Weights of a small audio captioner.
Model: 8.65M parameters, log mel input, encoder arch preact_resnet, encoder widths [80, 112, 176], decoder activation star_relu.
Training: soap at rate 0.0023, 2800 steps.
Data: trained on single notes of musical instruments (NSynth), 184686 training examples.
Rows from block 5 of the audio encoder of a small audio captioner, named by matrix and row number. Rows with one number belong to one channel. Each number is 128 + 32 x the weight over its row's rms, rounded and kept within 0 to 255. All counts start at 0. Numbers have three digits each.
After each channel's rows are labels from the 100 clips, of 14976, where the channel reaches its highest value: "strongest on" is what is common among them. Only what is clearly more common there than usual is listed. The data: single notes of musical instruments (NSynth).
# convs0: first 3x3 conv (encoder.blocks.5.convs.0.weight, 112x112x3x3, standardized in use, each kernel summed), inputs 0-111
# convs1: second 3x3 conv (encoder.blocks.5.convs.1.weight, 112x112x3x3, standardized in use, transposed, each kernel summed), outputs 0-111

convs0.32:093103136160087131079154123104200174190129119097189164132107177088114070167147102103123133113131171156123155135164086123164164067125121117077119140142148110150167114180070074119110127075127127172152134098130094117093149160151169115121134121088111175135028065146119147174079186105144165163126123088106141107142155114146117166107127115145
convs1.32:099107162098113137227113107127088091113071189087128104140166176095127112063118155114136107165130160103174104135123087110102094112173136208145157129107095198152143075140144138069138107107100102139129125095122147115165196107104090151156127155158095087133190145088091180143128109102152119127163122120187157151126142073156142152130172126114
strongest on: octave 6; pitch class D

convs0.1:146105111139163167086094123126115109158165122095146120132065145160163095122161143114134061094122133179108091129081125060122093119125131110073151190139112141201110136191129093093126181129141090136177151145130138137138151103151180085121088095085251106114085134112099136115107105132108171146145129188101122189128139112103131138167179139107
convs1.1:134169125160132182126140134200143162136112105159121085106130119122111101192166095133132152091091122149169130148117156148124132109157121119115156187132117163131173129140078159069147131163114091189196121194191115188085160128166134150140109165135221161154136169149139183153136131122134145114171082141185114106145120136170114144047095096133
strongest on: keyboard

convs0.85:150164119109083132148121151139130139175118140102131091117086093173125102140145113184124094052106154101140103143104142114128089091131109130120103157157110133176194143091150130082151139160151121069089134039139049130136184179106094106149082112120193120129170123105076132186121140169095077171125127132198126202097133111146132157162137155132
convs1.85:124190133060098091114118127120066115099131112095135085208110142165163045135179130110101140090140072086133158079094093109137149202138115127124126087115099158135120132160149094168174160155095141113126081147159171136124129098191142140152152114191151114166131089121085141147190121093126141147106076081127140118073116130151082168154149159115
strongest on: organ; octave 6

convs0.102:113104142131078106137109207171167101101101131139140138109127107077105128129127096120071122205098121110076110155090154145104090117108118137147115166100109135191112095185151115199162163123132135092132183088170140117125124145109161076139160128096149068088103182121143132159120133122155085119101248170077106176116115164123115120127154106152
convs1.102:154123147151118134090142150132146103098114141148168118060110120062145193121076135080106125101191126166128147077143153106110095135135038116169103138132122140103146154132119136179115137153157139149090116071161067083096150130089137179098131094113115188149104172098156087168114090156099100102144129122124202121109120095103165137106184062062
strongest on: guitar

convs0.18:063071093172165178142130138099171116091104152101159158106094128136121173136114127123159129140093140096134206116175146096137101120133185153152101186125180132060118137197073108144078153140144151082149128112112120134077075162148136187148092140099115170137147126121118126146153152087067160093063162125096123147157111096125141077094105160181
convs1.18:070131128168151135108085160085147141113140124161173143129080081098136158178125142135122100168069139149116163102160120149159114107189133122142130161147104184116213122171076188144148163138093087149158082082170185088119120051114195105140113119075169155150122126152127060089109136094168107134125186167136145104155115095092128114132121118140
strongest on: octave 5; octave 6; brass

convs0.71:126114101138099070115082085104126180138159137139138076139129046090162111141071130108123172091113150153123149143089108082140131119109123178167127243098140148094093122142173091158157104152174079065194118089112147175094150148105136127089183138130149125154136186193148151133098165133135127134117146107113112147118113106083097148111104080163
convs1.71:086100104177255132124140061109170120149109134058062075146101169123088116124081146130165102127150070117126112073113110134125142111130093085148115132156119114156092144101112143159137138142122136173089114104131143150132184156128139118117106090097140197104126152137097123081179160086151129138131109057114114117152070090116136125102112093100
strongest on: octave 5

convs0.31:145066071154137080131051116128130161114127119110123165146089126178071068128173111090119148097039171180139104165156078205128137127121098179122119217132136159164117150099106086124127171148108159117117114174102143113100122164123081090153111174143104119101122113141121120150119116083108116136151129145086135142124104151125191109118089166194
convs1.31:174129112159110090115132170140094107127171224142100162069081200125133090135114109060097167088127150120080136080096076085128158135190139089169092109135118119086086090126172128164091138103118180096095102143092094158117126096134129144121166157184084097123136078103152117099106135103076194120160142117145116104146105115141116106148108179105
strongest on: electronic; organ; pitch class C

convs0.49:156112095186146124100141133089146132134124181108124103132089126162116079243187088193094115097130126113163125166124095160110074110117084159151099143132157098154141149081146105107115153120176128148105081153095145100128113125121123188132108143097129195112169099112128072110136152196071161139138056094112135164080157139079108134155108125172
convs1.49:108142125072139145191105044091093113160154186137122120165125170099128165153118130129122160157118156120143117122180165143068150113161173151177136117166111095101083113141151204122105114107126094176138056145077117129147111100102162185134079114182127145135097092142152095138151196175113135105066096140134132129098215127128118122143107141174
strongest on: octave 5; organ

convs0.46:174088092122146157143127108138146147119074096087098138141111197139162143134142126134115125151079060092101112116164139157108159058155093104098149173143135075152151089150122093174120123157161116129139164137154094123120169069130155097158076150077125098121160091167149151203068226100178110168131129146078163143123109133131137166140068124149
convs1.46:191112123134099163120099136079131090113109124150127068106190153126106125153040084155128152120079150125178095149135169082145143156183105139123166157113207116112160154164179108157174085148131113136115116121157127144145155125127146160186126103085136089192129134104158111152141125192082141175082107156102163098158155135104116136081091090057
strongest on: octave 5; organ; octave 6

convs0.45:121194131137078104109140150115158129126120150097110072127135120141145092141064164097131160187167152109114098119161210111104111098181173135076179104100138181146191133150112160147095128077125130164125121107153112095137142167131133125136141117048134155153205147112105108080075148145121102156115111184131122199122138069114070122094075143149
convs1.45:143194125169101080092123113149118129063102169178174165097105115085135128113069154175138153090203096161096168115126194145107138129135151101072098121118216156104183160115086136112153112154110090091088142130155126148099132097108147120130109115082118181164129114110165175139154125112096127165149121162130198195104126089167147138090158131120
strongest on: mallet; acoustic; octave 7; octave 6

convs0.74:083136080132100108068124187118096193151116134142105066107128125093178165106077144151075149118109140167151106123112144156092158155151121176142115183131169118146112188122117146131064137130095103125151175151131202125135110122151115141123131139123124206173141170090063098095120163071081119132121174090078146131171185147094124150139069145110
convs1.74:141134067145131127141129163128121127148127136138146128124168119123120126126182119113149177174072076134131106120123124133082149113108163128095198216185047122122190106080167203188056127086057119164137130161125172129092124137132123113148162110177110175161109169154117129084144129118160109162138110105134105145092123150129136087186138079094
strongest on: mallet

convs0.84:097149071097071153100079146098108162140090145090183101144156085124065066128158074148127139068130089119099162160120130125169125086132151118079166207078137164120085150160131131099182136134105130120186114077143103159155144137142180161141157170169164147151070089151107099156160166125104102125130110138148173083150130175110152130088097111097
convs1.84:134162160149081138094065121145080090091123142089072148092094109170106130119118146128134128146075102168184121098101143152216133133109089158128132140143145141116124153121115136179084108115081108064109160094094118127053134104158109109131127150186163134137067108140139169092062138164105129140118098120188125096112155180093048092189132118126
strongest on: acoustic; flute; pitch class D

convs0.75:127105140099100163189133127155207091199127105099151159165070122144102063096148088122141087109131136091132128106104143133144104120175102136057131107168115153116074144082164141127145112129146101126111182145105052141162119131139135157140169095113181118127139132116108162195134163102212138160121163113093127120164165075189087132181166113115
convs1.75:087104093074159116153131132139144161100112121149158122120132132110120146098102037151119095176109177122122173117112125137144167162100130184149171172106186128155092112145208128139130172151133120093149146123113148173143164163176087120166140154125106077103091103146156166123158173146156146128084081154149106148206128129160124228133202140155
strongest on: octave 7; synthetic

convs0.57:119136093140153103133108079070170127101142090102107159106188145127083121150098098090148161158135156130081149129104154091146095136109114098110114255135105117141116125153189088122172137192106127177091164123170105140100163150149161141068075122112111109136138089168127173131145171105076136133125070136127065157171141086121180133137139096133
convs1.57:150100106128144145087172084076166105160097089171120130098222137136172078152099132102099082122123099112097129156132132132104183152161130109109126103125148153068118148064092135122132125135197118075161143124107176144126100145140065109134189200143136155122138161144175115087154149112139087122119133169104172176095099135154108218090099143107
strongest on: acoustic; octave 6; octave 5; string

convs0.54:113138076135125174109166133110089122130086148102155165132054104156137097082127107100157113102096143158089132102066113115125159111112148181108180178074105104134132112194175111157081214125137118133156089106142160120199214134117146135122125136116169133139119145096112187127098162100129181090132113130121119073171138112123135163074131116204
convs1.54:122087137104192164100088158144026138099136066156121081132126141129100105172128166105160104143162130132117088166104097115123096121097154125137093116105141174140147074171099113128123162164122107154160099122227094122102123060074105115086117128092178122143150146092177185134094134112162091139129136097091159101189129120133100136111174080088
strongest on: bass; octave 7

convs0.93:062131097112121158118152133086122227131109137118161110132151102147116122106123131185110151168185127132130247178111092167175105081092137125107083116075096140126114083108079138120118130125112160066163149120070130112159127158107137159089175156138067104162141186152119122158134156125074122175123123177106137083138164130122087110145138095124
convs1.93:153140181170055122099135082131145102091108145096127121140081132167098128074120097106085159152105109139086171179109087178208132119128095175127127089142135127165078137155151122136111106127116085183117133111062099126135142155157075115137201173126119091126070101116123143098124118062128079142136139186144148125156097190100153129196146152090
strongest on: octave 7

convs0.68:125131199103110125059182087099102090131153177123144131161127121103090097108147134106118065112167163176103072157150108128090112153105114190118125158166132140132097101149195149144173148130132136164125108159109118084139196096105207103081151147125133132148144099153160099144148153097083103222121122103114099082092119175082122080125103138166
convs1.68:140131119100138176075120192086131040127126165152156099147120167134167192212143101144130124071219115105130144125123080224128126138098079159084146138162076139083154144109127140112123131133174116115111136107164093154118114124113153149064164140126155116158191110131150122165115151176102053107154129161102150128146135114097147129131150140139
strongest on: reed

convs0.43:129140135119155105121139124129102120182132126125111134148105127095133073117130127154080112129145127171153119121112091156131081090109207171101162148120114176110162136138162156105107137138168109197086099157186125147050173182092138159096198137083133126145135104109082117172095228140076123119165085129084123091120101160129116062175111150184
convs1.43:137126097154088145162123132155100086118130129085113088199133171125189157102153117193096118077157124106112104167152071073077172152151146109167129134110091159126104128159133118181135109111212135176122125165122131137110216161126153173126172137132157169083097110089173144183095095137165115148149183151198107124108115147155114081133143118111
strongest on: acoustic; mallet; octave 4

convs0.78:135105135110097130181193115126100104066070048134082184129136132136127154189111089147137141124156142070153159167166079184087113184185105114137085146119107161168131120115159105087125174091077136144197103174121188151100144135134120152095121135173138110093084169118126099122108138087120116123122118123123094118112092086156136151112090134206
convs1.78:072139159138147152132094130080067172101089135184171158077133108201156129128140119062094070126135080132102183104169091085105126129134129163111091099125133120131108077064144094173096154134108147108113167129176115070175122134140137135117178049095084094137169097119086160156100139137111120127170163136116161124122188159139133094162142174136
strongest on: octave 7; pitch class C

convs0.80:109112119126147138121123139119083064130148129132150138123180135136062179139195132111174100133151098120126145099092077074105112094116123176134062119049149181150047109140148175131132143167086126110082120112164098154147129097091179177130119167144096141110173096146170137215096146176091170164116099165140104130104096115156151126161107124086
convs1.80:066117111100107162125112136120154124112124089075078159115148127153155153110137100148095160086060205094145083105059082130134177152152087146180155116161130092092177136123130154114107125063180151128082178124130136135137152187083142158108131096151141143145078149184158118114096109144132144093108183096163091108147183151125172071076096125137
strongest on: organ

convs0.36:113082101132132184057126139108142152131043055126155146155166105138115147134145084158110153102141174142182142051142140156255132140105163130118084112167134156129102143138145129072130141043138135192134071097117129117124147149198108134096142123153158132114140095125128144124189137128144121082103135099113140094135121133144120145144075135146
convs1.36:094143123211156122103140121076110117075126081108139112088151187133163091129140094090119080119120152158115144127123112168169085061149134155099127152080152087135096120102157181095061143115114136153166108107111147110162177071105143124121145178220149155191085076154125153105123131124133117084071132095075129071155169120119106106142147111106
strongest on: octave 2; pitch class D; note: D2

convs0.7:153117151154125098091191098145101098085096123105190137146099120158127097184111136067096125093181124110125089082190094142075119149158125185158106189109125149121102129152121098125090139222134090147139142152075164073132097126119140137078137164094172118147089110164079158148068135120140108098124115121173142085105095150183190159118145139115
convs1.7:166149136088151097157101150118136122148120100136175103115124145134239150138113094140225089160195145128198118134144114168099114198155111137158069112115167071148149157155080162171121170096119105120177125131118092160150159138168125109110131108135072123120136118112138109130170132098113104173159129162167183132166093161085114174163160102146
strongest on: octave 7; pitch class G; octave 6; note: G7

convs0.92:107212179118097188117129132132138086190119113091080107144075091151188121123121089134165080150158134106113118117172158131095082097151120145159161160143175154088146116119099066161165069098170099123139148111113138196087085156130129144153113143068147183147191144161132100142152142121147104131071142181122067133156138159144164103111120094100
convs1.92:135204146107122084102169109173162137174131129142127121185152090132119133085179141145148134174169128118062147137123100103174139114091121114127059131138106209111116147099163154109127147151116124141138119092117151136128093135125177108104110104163100176133146126096135029095137159100138108136146095088179139165118195101235184091134125117144
strongest on: mallet; octave 6

convs0.77:122122164151091127149167129060115131168055135113141164168175136171168097160144145151160160204092093114046132191165138145149130119079106190114166098089094119091091107125096102117105119077139149121172102154132093169131097131111173110061119064103099126084109121122130104172061132156141157147119121122178144168140150135119090128139112130179
convs1.77:155129105060123108118154144074120131104141114095109160154136107160165156154132090193179100094173057147153137176143155100174163111132081139140130075102137156190110165086094084148143129146131173142179144150155124137167127179155185119131082153129181082082115175162200163109116170132152178102142184091148167153164112123159135142125159114115
strongest on: bass; octave 7; guitar

convs0.94:134136131137165136171142130106122143033147092155237160092183147156135190144127144113139100102085157136099086128068208105060100146148058169125125171105077112128145147078116091165118159109104098115180133140094144127140154180103102138118054106144111139084097116109152125152121131128076118111132109126140135076133131131125156116182127136112
convs1.94:129102109185141077165089131164148166094116090163155195094121092182105127174119127136185140164141136171100063135141146146093163146109152175123138126159154109146111118169101100123148157121142137126129106170140205185185124107144125200118129198116108153137166165158114134119104168191097152049080105145096149130112153116101151106135113201145
strongest on: octave 6; pitch class D; octave 7

convs0.90:117099111120166134071115137163121090222098147132118101134112141162155132118114121103135135069173141157103098062149061142099134146165121101157125153198103128160110158131168090127155106123191157128116146127083156047132147153089159091108123184178193172164080121109174144106099108059115138116122112112082142119160116106143200120118125141088
convs1.90:114091113129118088122214117192140100145102131148143095154131100136101127089155139132150113156158141108225080164151105126143119087075080183116109123107082118141135115140100119222124136100101119089147144073160149090164100113150104081163152171153174164094080196129165122136128139087106153150115120139141056096078102122133109111155152076121
strongest on: synthetic; octave 6; vocal

convs0.5:113100071154140127165107135121111155179147120121105105115077128151139106152164107110135109138086126106136108114163078115135112152137134108114086187141097122140105078108083075157106171121133114094155108124105140082160122144122037200120086164119095122177128107178098100230120195163191119158115129093113171144147190086129170162144139096182
convs1.5:127131147078197065153188098117156069160141137131111089095079147148070084112137101169128116125149131044127148097112115071116130093123114164122151067176114121114143178193224109119101106084169145122075125161087101138125121128108129068108125123091101138141100117127097085172106117131137159172117145128088107114127103114086167101085107121086
strongest on: guitar

convs0.30:080124148109096159154100151178137125173127128173114147165126079153138149125118146114080137133073119144114116117137102141134060110111127197102137152184097099128084097180111105184187135149103072101103108095179117131104141144067127178137090109118124144108030173104141121179140140096141119137091186213160123129106123079186148171132150122133
convs1.30:121098123090097115122096179163064101077139068142177192087171116085155158133145105112161099175160176086119177117174137100166149183136107157125095081131133117115122126171093157130185131096065104133159121093194092120105119160154122159100111114160081113106125136167156108105138143108091110126121168082066115155070050115124106164127131108133
strongest on: electronic; organ

convs0.44:125123167137113151132131135116107126154086045200071146169093080161129124138128173134155145103124090175155142092115090128105098121117139183086192150154092118136139170083134158234085156126112105168129093131179132101108148174113157137067092140155119154135165162071092105128114167082136098140101104183145133167127139174091113086139094104135
convs1.44:144161097118166130133134168130144152119096070142127160165172119112147169179130155112085131113108107101119157106118110133087184113177100211142182134078161122067157137163159133109204151141141118113154173132148118085111119085174150129090086132158189172195173135146110111155104094121087127105135189071089146094050087132149123113113148134103
strongest on: electronic; organ

convs0.53:150144095128170082099145085079139132169093104114125128093066157139126092129108134117068153101089109168128130112168060128070139117120121135138131166187117132219053100152065118132123137155126101133186157151105177104149083173135142107121189089202123158124147135152124118110066156112132102110125113124133160169175114161100158139150127072183
convs1.53:083210132153167103097134124152100203062142142096142094114099083127101106121166167178119138139108107116128090117092157112156147129107123122135083120090121128126209169157096161079169107129135107135117192116145151103131092167134101102140094021117155114142054147134091111105125177114097126086101192136117091144122128085153153076129144099103
strongest on: octave 7; octave 6; guitar

convs0.96:080211078142120108189101144099134123125086116178102162122085031130107105156119109165080126089133156133085154117045116176143122102163170142091124150124126163163174132092163121153125091125106130150148114094133207147156175128119162185070141153122097122129158125161109102084132140144126089206147134152139082103097123123127141157141090101104
convs1.96:126117140163099180116154100116094158085150114098137086162142134155153107106182129160068144162148140100081119178142111112074106124108097109131163153115110171121137122146183080170101138127094178139106171183131121083184110111111158081169102130100123151181182149147115079120063093088187125190111079150146145159148091146126060125079180100145
strongest on: pitch class C

convs0.99:054163148211083106087119128073117160116121115122122101154126113153175146114126161123161118071210126076147146144110243105099169121164122131184149115142131131131115152123107055142078113132125171088118124095135155112104144147110129080123127182119093153073169100122097146088129142176112160144147115080091170147118143129127158108134079139175
convs1.99:127161160120133115125104197120167149090122140111137132093087121097130168121155144121159158091216141100151163160097170116118152114114127161106112165139138204166092119084123155136115134091131125171148122103127057208143140146147146099158165180134141144107143097087131187091181160150129132137096193168134155157108199127218128107104096093163
strongest on: mallet; acoustic; octave 7

convs0.98:101191155175123076116222153136131092104094119122097111119163114114120136100155205118108133096196119168153113180111179094122136144135136090096039180118166152102164175118117088115127087104144087106160120120129101158107079145141138141089080155117087118160156083154162139072113125160105128099113136192135072131095138114191112118101134150130
convs1.98:066174164140077159093125114157125143128152118153101123029144147140063152101114139190090144159146134108098129094149212102139101113069121138067085108118160164129101149084146145118136147080124189132102074156113101166094180177074132115099073104103087162115125082116169112147126159130174095116106147145150137165118120155120131180126165122100
strongest on: synthetic; octave 7; mallet

convs0.3:138146087080073093137124115106151089080068112174125173154122091126114181096078212064161145127126150104112135154166139156128097166085085142085135181137091119173151068130144125140130149124130144093107133106122122208107122120141159147089110173116141165127209141146096156156099168107093115138124126077099137123161079129096132112128096169206
convs1.3:070119115149113129128137153121131159101177167160183119062161122099139188131135066061166101160166120137153133156127051128108128165181113106062135113141100157134133081110125138190101096103099077170119162153135186110138129158120079088139106103096123111065180097091175117117099138157126075120125126139162141131145123074134111216119155128102
strongest on: pitch class A#; octave 5; note: A#5; octave 6

convs0.9:144082138161139084086125109097098164125170156073113169086115127126118104175197099116121098140177094103086108116188125099110104148085095142090129154113156160139114108183137080143101121186097177168193133136105111094081135201085136115113082125158151098082082170172103155129148103118093130072120129102110137115115101176113175135153090116197
convs1.9:173108148074132136184144178147143120170124045146136114161116137125103129133121122105151113091192113081122127086088112125187107098114087099100139154049098132176062047133134113133096116138111106081101090117106167090159145128083159122119121153108091080112096129128145162144131135147123121157098142074100102110140181123120178063070115130204
strongest on: bass; octave 7

convs0.67:131076090112066171172139134056142087127117098153141164147168089051139098125113121204123115183146155153113160140137141119123110176143135127154127174074157077087145144028134118124142141160109160108143156085116146177168129115133095139118125088103141112159078124142050090107116136124172105139076141141125184114130096133118131186090105179125
convs1.67:085127124196174188137139103066164175125086145075171116131175063135116085118073158119107111152120144149148138148096101076134194154138132128101068180114171107149134111087123120153110094100191187143118194139164159142164080130131136098152090134122108091113149103141079124147082128151134167083075102138108119152132169145096142184136156154163
strongest on: octave 7

convs0.8:157154169139127095140152164191112190133056059138104091046130124171124073148124133077100141168120071165179132101130145131093111180137114146078139119063107125131141114143151107158122133115092116101185081061112128170104168191094130150127109120087124122145188110133153153096115140161142117135189102160150103125163149171125157114115180095108
convs1.8:139173169128139096106197183167094124138152112129138129124179138135202156096122211134128154086156082133089133180102154077062087096116140138161111090096117117160106145160149158105131072121148170149105119134160115141099127169086169132189092156094110182134094137155202193157152156144132130133158153129110116118144143087080165063128104128133
strongest on: organ; octave 7

convs0.37:208118149128096122077208090155112112138128118163152114157102154143169139162146085123081111143063148137189198118140114093120144120122075136122085138145103162141141097093118085095096110200105102118140137193109123120091131127119141099060111086149116116110093116211162118125173146108075084094168123080114125115113104164139120163105120200131
convs1.37:152125160167135085150152070126163106135153111136105126130135101134110126179147080164169145117154146181127101150166074122148107121140131141110106136095072115177132074136133095094084170071122122109153124113090199064219118100147168138129103089125075145132060150159157165124147102106168147165053119137114087111108089149088122182126176156176
strongest on: octave 7; pitch class C; pitch class G; note: G7

convs0.12:159116124145123123112089086136131225179103154068119141132083125153136111167145067097082136101138127088101081142138060122185110152091073118133134174123115136142159111103111092115138138166100105112149139094135133099202133072120131139161046128176175127087108143119139157109157099187139091148117095117120157103103150101092134156152168179208
convs1.12:065105129070078107125068147154146107102091104142130118103148100074125102093220133102177180101137163130083170101123167079156119137090149148127145157168117180140116132138149121089138123118082151102145071116164109159143094143103141151134120108140106095108153146068108110166129112146048136145091112089093060089149194123167078098116099083112
strongest on: octave 5; octave 6; organ

convs0.34:159136115096084143158111114110094130215167105119123151130128113136110082173125104161156095121151087093127147195126120110166077151162201158073141144092097125113150146156171153148112147117145111157145128172124112117083222122120136156116199113076169177175118119078107141113121152164064142100096140087070144122124108162163094065160157122133
convs1.34:139100171134101203116104101078112156184095105133121115114068149099158137120119133162210136124111137149183137177176120054150086153169099124169120072115151074099111125143099116088084110126106056128080078164117082172113196118068167133099179156134139133113096172140103165105121154125079130179133171114139155135123144141118127132133113093138
strongest on: bass; octave 2; octave 1