config.yaml
model: "audio captioner"
dataset: "single notes of musical instruments (NSynth)"
train_examples: 184686
n_mels: 64
hop_length: 160
input: "log_mel"
spec_augment: false
win_length: 400
tokenizer: "word"
vocab_size: 106
encoder_arch: "preact_resnet"
encoder_norm: "groupnorm"
encoder_activation: "relu"
encoder_weight_standardization: true
encoder_depths: [2, 4, 2]
encoder_kernel_size: 3
encoder_stem: "deep"
encoder_avg_pool_shortcut: false
encoder_widths: [80, 112, 176]
fusion: "prefix"
decoder_width: 256
decoder_layers: 8
decoder_norm: "layernorm"
decoder_norm_position: "sandwich"
decoder_activation: "star_relu"
decoder_mlp_ratio: 4
decoder_head_dim: 64
decoder_fused_qkv: false
decoder_bias: "all"
decoder_qk_norm: false
decoder_parallel_block: false
decoder_inner_norm: false
decoder_positions: "learned"
decoder_prefix_bidirectional: true
decoder_connector: "linear"
decoder_tie_embeddings: false
init: "torch_default"
residual_init: "none"
optimizer: "soap"
beta2: 0.99
lr: 0.0023
beta1: 0.9
shampoo_beta: 0.95
eps: 1e-08
precondition_frequency: 20
max_precond_dim: 512
one_sided: false
adamw_lr_other_params: 0.0014
grad_clip: 1.0
steps: 2800
batch_size: 64
epochs: 1.0
lr_schedule: "cosine"
final_lr_fraction: 0.05
warmup_steps: 560
weight_decay: 0.4
adamw_weight_decay_other_params: 0
Rows from block 5 of the audio encoder of a small audio captioner, named by matrix and row number. Rows with one number belong to one channel. Each number is 128 + 24 x the weight over its row's rms, rounded and kept within 0 to 255. All counts start at 0. Numbers have three digits each.
Before each channel's rows are labels from the 100 clips, of 14976, where the channel reaches its highest value: "top examples" is what is common among them. Only what is clearly more common there than usual is listed. The data: single notes of musical instruments (NSynth). In brackets: how many of the 100, against the usual share in percent.
# convs0: first 3x3 conv (encoder.blocks.5.convs.0.weight, 112x112x3x3, standardized in use, each kernel summed), inputs 0-111
# convs1: second 3x3 conv (encoder.blocks.5.convs.1.weight, 112x112x3x3, standardized in use, transposed, each kernel summed), outputs 0-111

top examples: synthetic (84 vs 31.1); bass (56 vs 21.8); octave 6 (43 vs 11.7); octave 7 (31 vs 7.9)
convs0.27:118114089108093117121128123101129116147164121131120129108099138117137152136143160142140132109109123144102135123181187161113146139175129119097114093088133124125164108069121151112138109181112138120099111107090116155176144149129099113160135164122106140112120139128070105132150126133116148187114089108136122143107120142161167163149116100145
convs1.27:112125139157133143112143092129136158180082167115117079102106115103147080103156147083142132123166126173165145164115108147136155146118133126140100116142111119136138156152130132129119131149122135166111136126132133121134102160181100123144186127139094086150080122095111110158148133155143132124141104095148133116100158155102119163132139101169

top examples: octave 6 (29 vs 11.7)
convs0.101:124160105124137169101167111115146129181115094113145097110129131143093095123156123145132120076084112118122116100133104130105119120082088096122103147105087147136159099119128105106117192122138138144136116152181172180126140095141126161144103127142166160142134113124163119126094164112152112112121135154137175148138097137125120130142140116109
convs1.101:111128106109107117138136169167116100100126114103112136157112109154131107114136133126128113125117141126125133133124107143128072126070108157179150137137099161139104107162112076132150129125115115146172130126169127157123073135118145090127106178128172110093115133137116117137136152128200168143160099077100120154128125158142121123143099156120

top examples: octave 6 (32 vs 11.7); mallet (27 vs 10.8)
convs0.81:134100111114156125125116088134127135151142116131097113153162150095108141118113127104116156129127138121110137118104108125096097111184096125119147180109174127154136089139138126169117135184180121091176156159127124116120149137143126136140150145134079117108149136145107142098113148111095126192101141092102103179118121110135156106165105114145
convs1.81:167081180162123147119160129111125171151103100121128153101156168156097127149119093110139130156092138134149111152098128084107119146137108148152104119124140105143123176115141118099192096145113141134121121109076133102156153139103102119152122104107150135085126141150107167155153119103104134124123092138151134157101119112127111124137098171097

top examples: octave 6 (42 vs 11.7)
convs0.73:122167111140144085129131170159146199104114159120166143114098115135099132100138129102108136150154113147100103133122103102121133120103137124133076182134104193089134142131110106176105106181136104122175107104098119110157152146140130121131126152123099105118124100151112152146139174109107075127115120135123127107120129114127116148109130107139
convs1.73:147116184128102185136112139148127120141176110133119092112120114172125094121093142102101139101098137166115078128138137149136104103143161148134133093135109074159153125187124112123142135156148128114102137125177168100096124149111089149121126122127130151157130119164120116120095075122126136132151169144091154122127142127117164128106145144112

top examples: octave 6 (49 vs 11.7); pitch class F (44 vs 8.1); note: F6 (42 vs 1); octave 7 (34 vs 7.9)
convs0.17:107127166130098075102165100127162121162126115175140076166116126145092113111142133130103135095073141122081137131131134150109116105106121151115116157099124107115139110101129090110110154144099116133150133138121126154164151131156099136145147129096114103114100119126125100168107112122133153172173144141102115116194135118124119106178159107138
convs1.17:131137140115094118105125106126098140087140136163150139094118105121144160126134157110101142135134122112110138122145136166114107140104186111182099096125128122130104101136129147096125114092135189149143147121144148122139144119152134098149124063103129122084131129131134096111131140096189165092148111068138138138161171107138156130135140173146

top examples: synthetic (80 vs 31.1); octave 7 (46 vs 7.9); instrument family: mallet (27 vs 10.8); pitch class C (25 vs 9.1)
convs0.88:112138113160145135114129109062109141075110086093131111142120121138128137108136113114111150087152147144136081135127118084155124154137146165103130109123119093133163118161140152091112135100136128133146122182132144145097164143126117144096136099163182152130110125153118108101114103129107109111114165184125135146169137155098103162154131164147
convs1.88:128133109154144168101149147139117156099129077154136133129140134137128133151116093146101129126094159153141108167115116119127138119175110133129141168122107097139122095115107150085154154133135107101183117171140170139116122136123136141135120132140187118184160090158089164138095133063169117138092112130098118142158145130101114127103119135120

top examples: octave 6 (58 vs 11.7)
convs0.64:120146132124114139156157113136095127110104093174157144123136128161137149156137133164145104143079120173138124111120146123131121147139134122115112173083118158097075117095129139151102131119142114115107111137119108157120156107119170098174132105163116098123087106112086184140107175120120114139164117136119091128146092103128156184156110120138
convs1.64:120176139126101146132140093139165094098139133108142132094162109152145137147137116133090123142112139088140131112181137125131116151114136118145109115106061134099096142109157112080148105091133114090163147086141140130118116123122102154152178134172089143135082160086141087128108086139150116117123162145113131099132143147131116126090120146111

top examples: octave 6 (42 vs 11.7)
convs0.95:147145072115128082128129157112102164117108115140180113158127136172130106154121120120129080133099142161135098129108152124112163140098119144138154189154091101126101127161145101163110112121129167143104152109112129141137141158122155102122096155172116112128129123135154102103121152136100094165098102084120155112173121122111110141115128138172
convs1.95:158132132095118089136105123145094097146142144112132184179152142158101152084162159108151175070104111144116102145083094147141130144132119103130110142147077115147129081126103133167136107136115147078127142108101093130150136113106124142141113172140154115117143120123148136118124134151099128149143143114116128123100101137119102176166106134102

top examples: octave 6 (28 vs 11.7); octave 7 (27 vs 7.9)
convs0.40:144145146120131117126118162142148086160132115107164082090165148097090099109099128150130094146142115138092103141178123109171129095130148152099130140095138129166157100164116087113135136136105131146130131125077104120091155134114204145160107136130116112151109144108158101155134153075121124137144120135098133102139094136138139136124117141163
convs1.40:147142129142113153144124112095117147140132132148129115159101151152149140109108095135110104125151131127119110133180081099134168127106154124082139129112129120146154133156137163139079136123170185111103114143091097103172165140080129128135190155105135143142143123125180159179091120139135133117109106142126141137135102136144156112139184145137

top examples: synthetic (82 vs 31.1); synth lead (31 vs 3)
convs0.86:136125125144120174126136102134151125164131095115108124110107103141126085122098126176139119128100106147134155083145109129134066142146182142135123113131137145106089149135152155079133128176123157129137114168133116181132154154134094123141098140154153140131111107142092165108120109114175114150121078112100107141156128117109137168168110140161
convs1.86:115121103118182131122158107138119143149153120084160100137149112129139111078120147129127131138148165138149077134126166147149172112155180135141139115125165124139129114128128149139138083115107147111171122147150169081092152114131174164105144111135151111127096122117130159115118146135138170087118119121120102125138073178082138114115123151158

top examples: synthetic (76 vs 31.1); octave 7 (29 vs 7.9)
convs0.35:124140141133131099138162165131129164088110135107146101134166134072121129176114121074143149154104134159090141129134208106136126107124131124117138142149122147111148147137177092105124108159129139206124160116132136120146156141133098127139118148108111109117137099138095097110156114157118160143108145089119162104156115129131098116134126114087
convs1.35:150127121165137135130108064106143123123060131122100113116170136119086136158129117144166148114121142134183150101145130090071131120140121108118146162129145149115132130109118125106127098134099131128131121153129154138138144101124122107157082165132137149122168109119078116147132142104128107084108095174122153155092066115159124129123122161105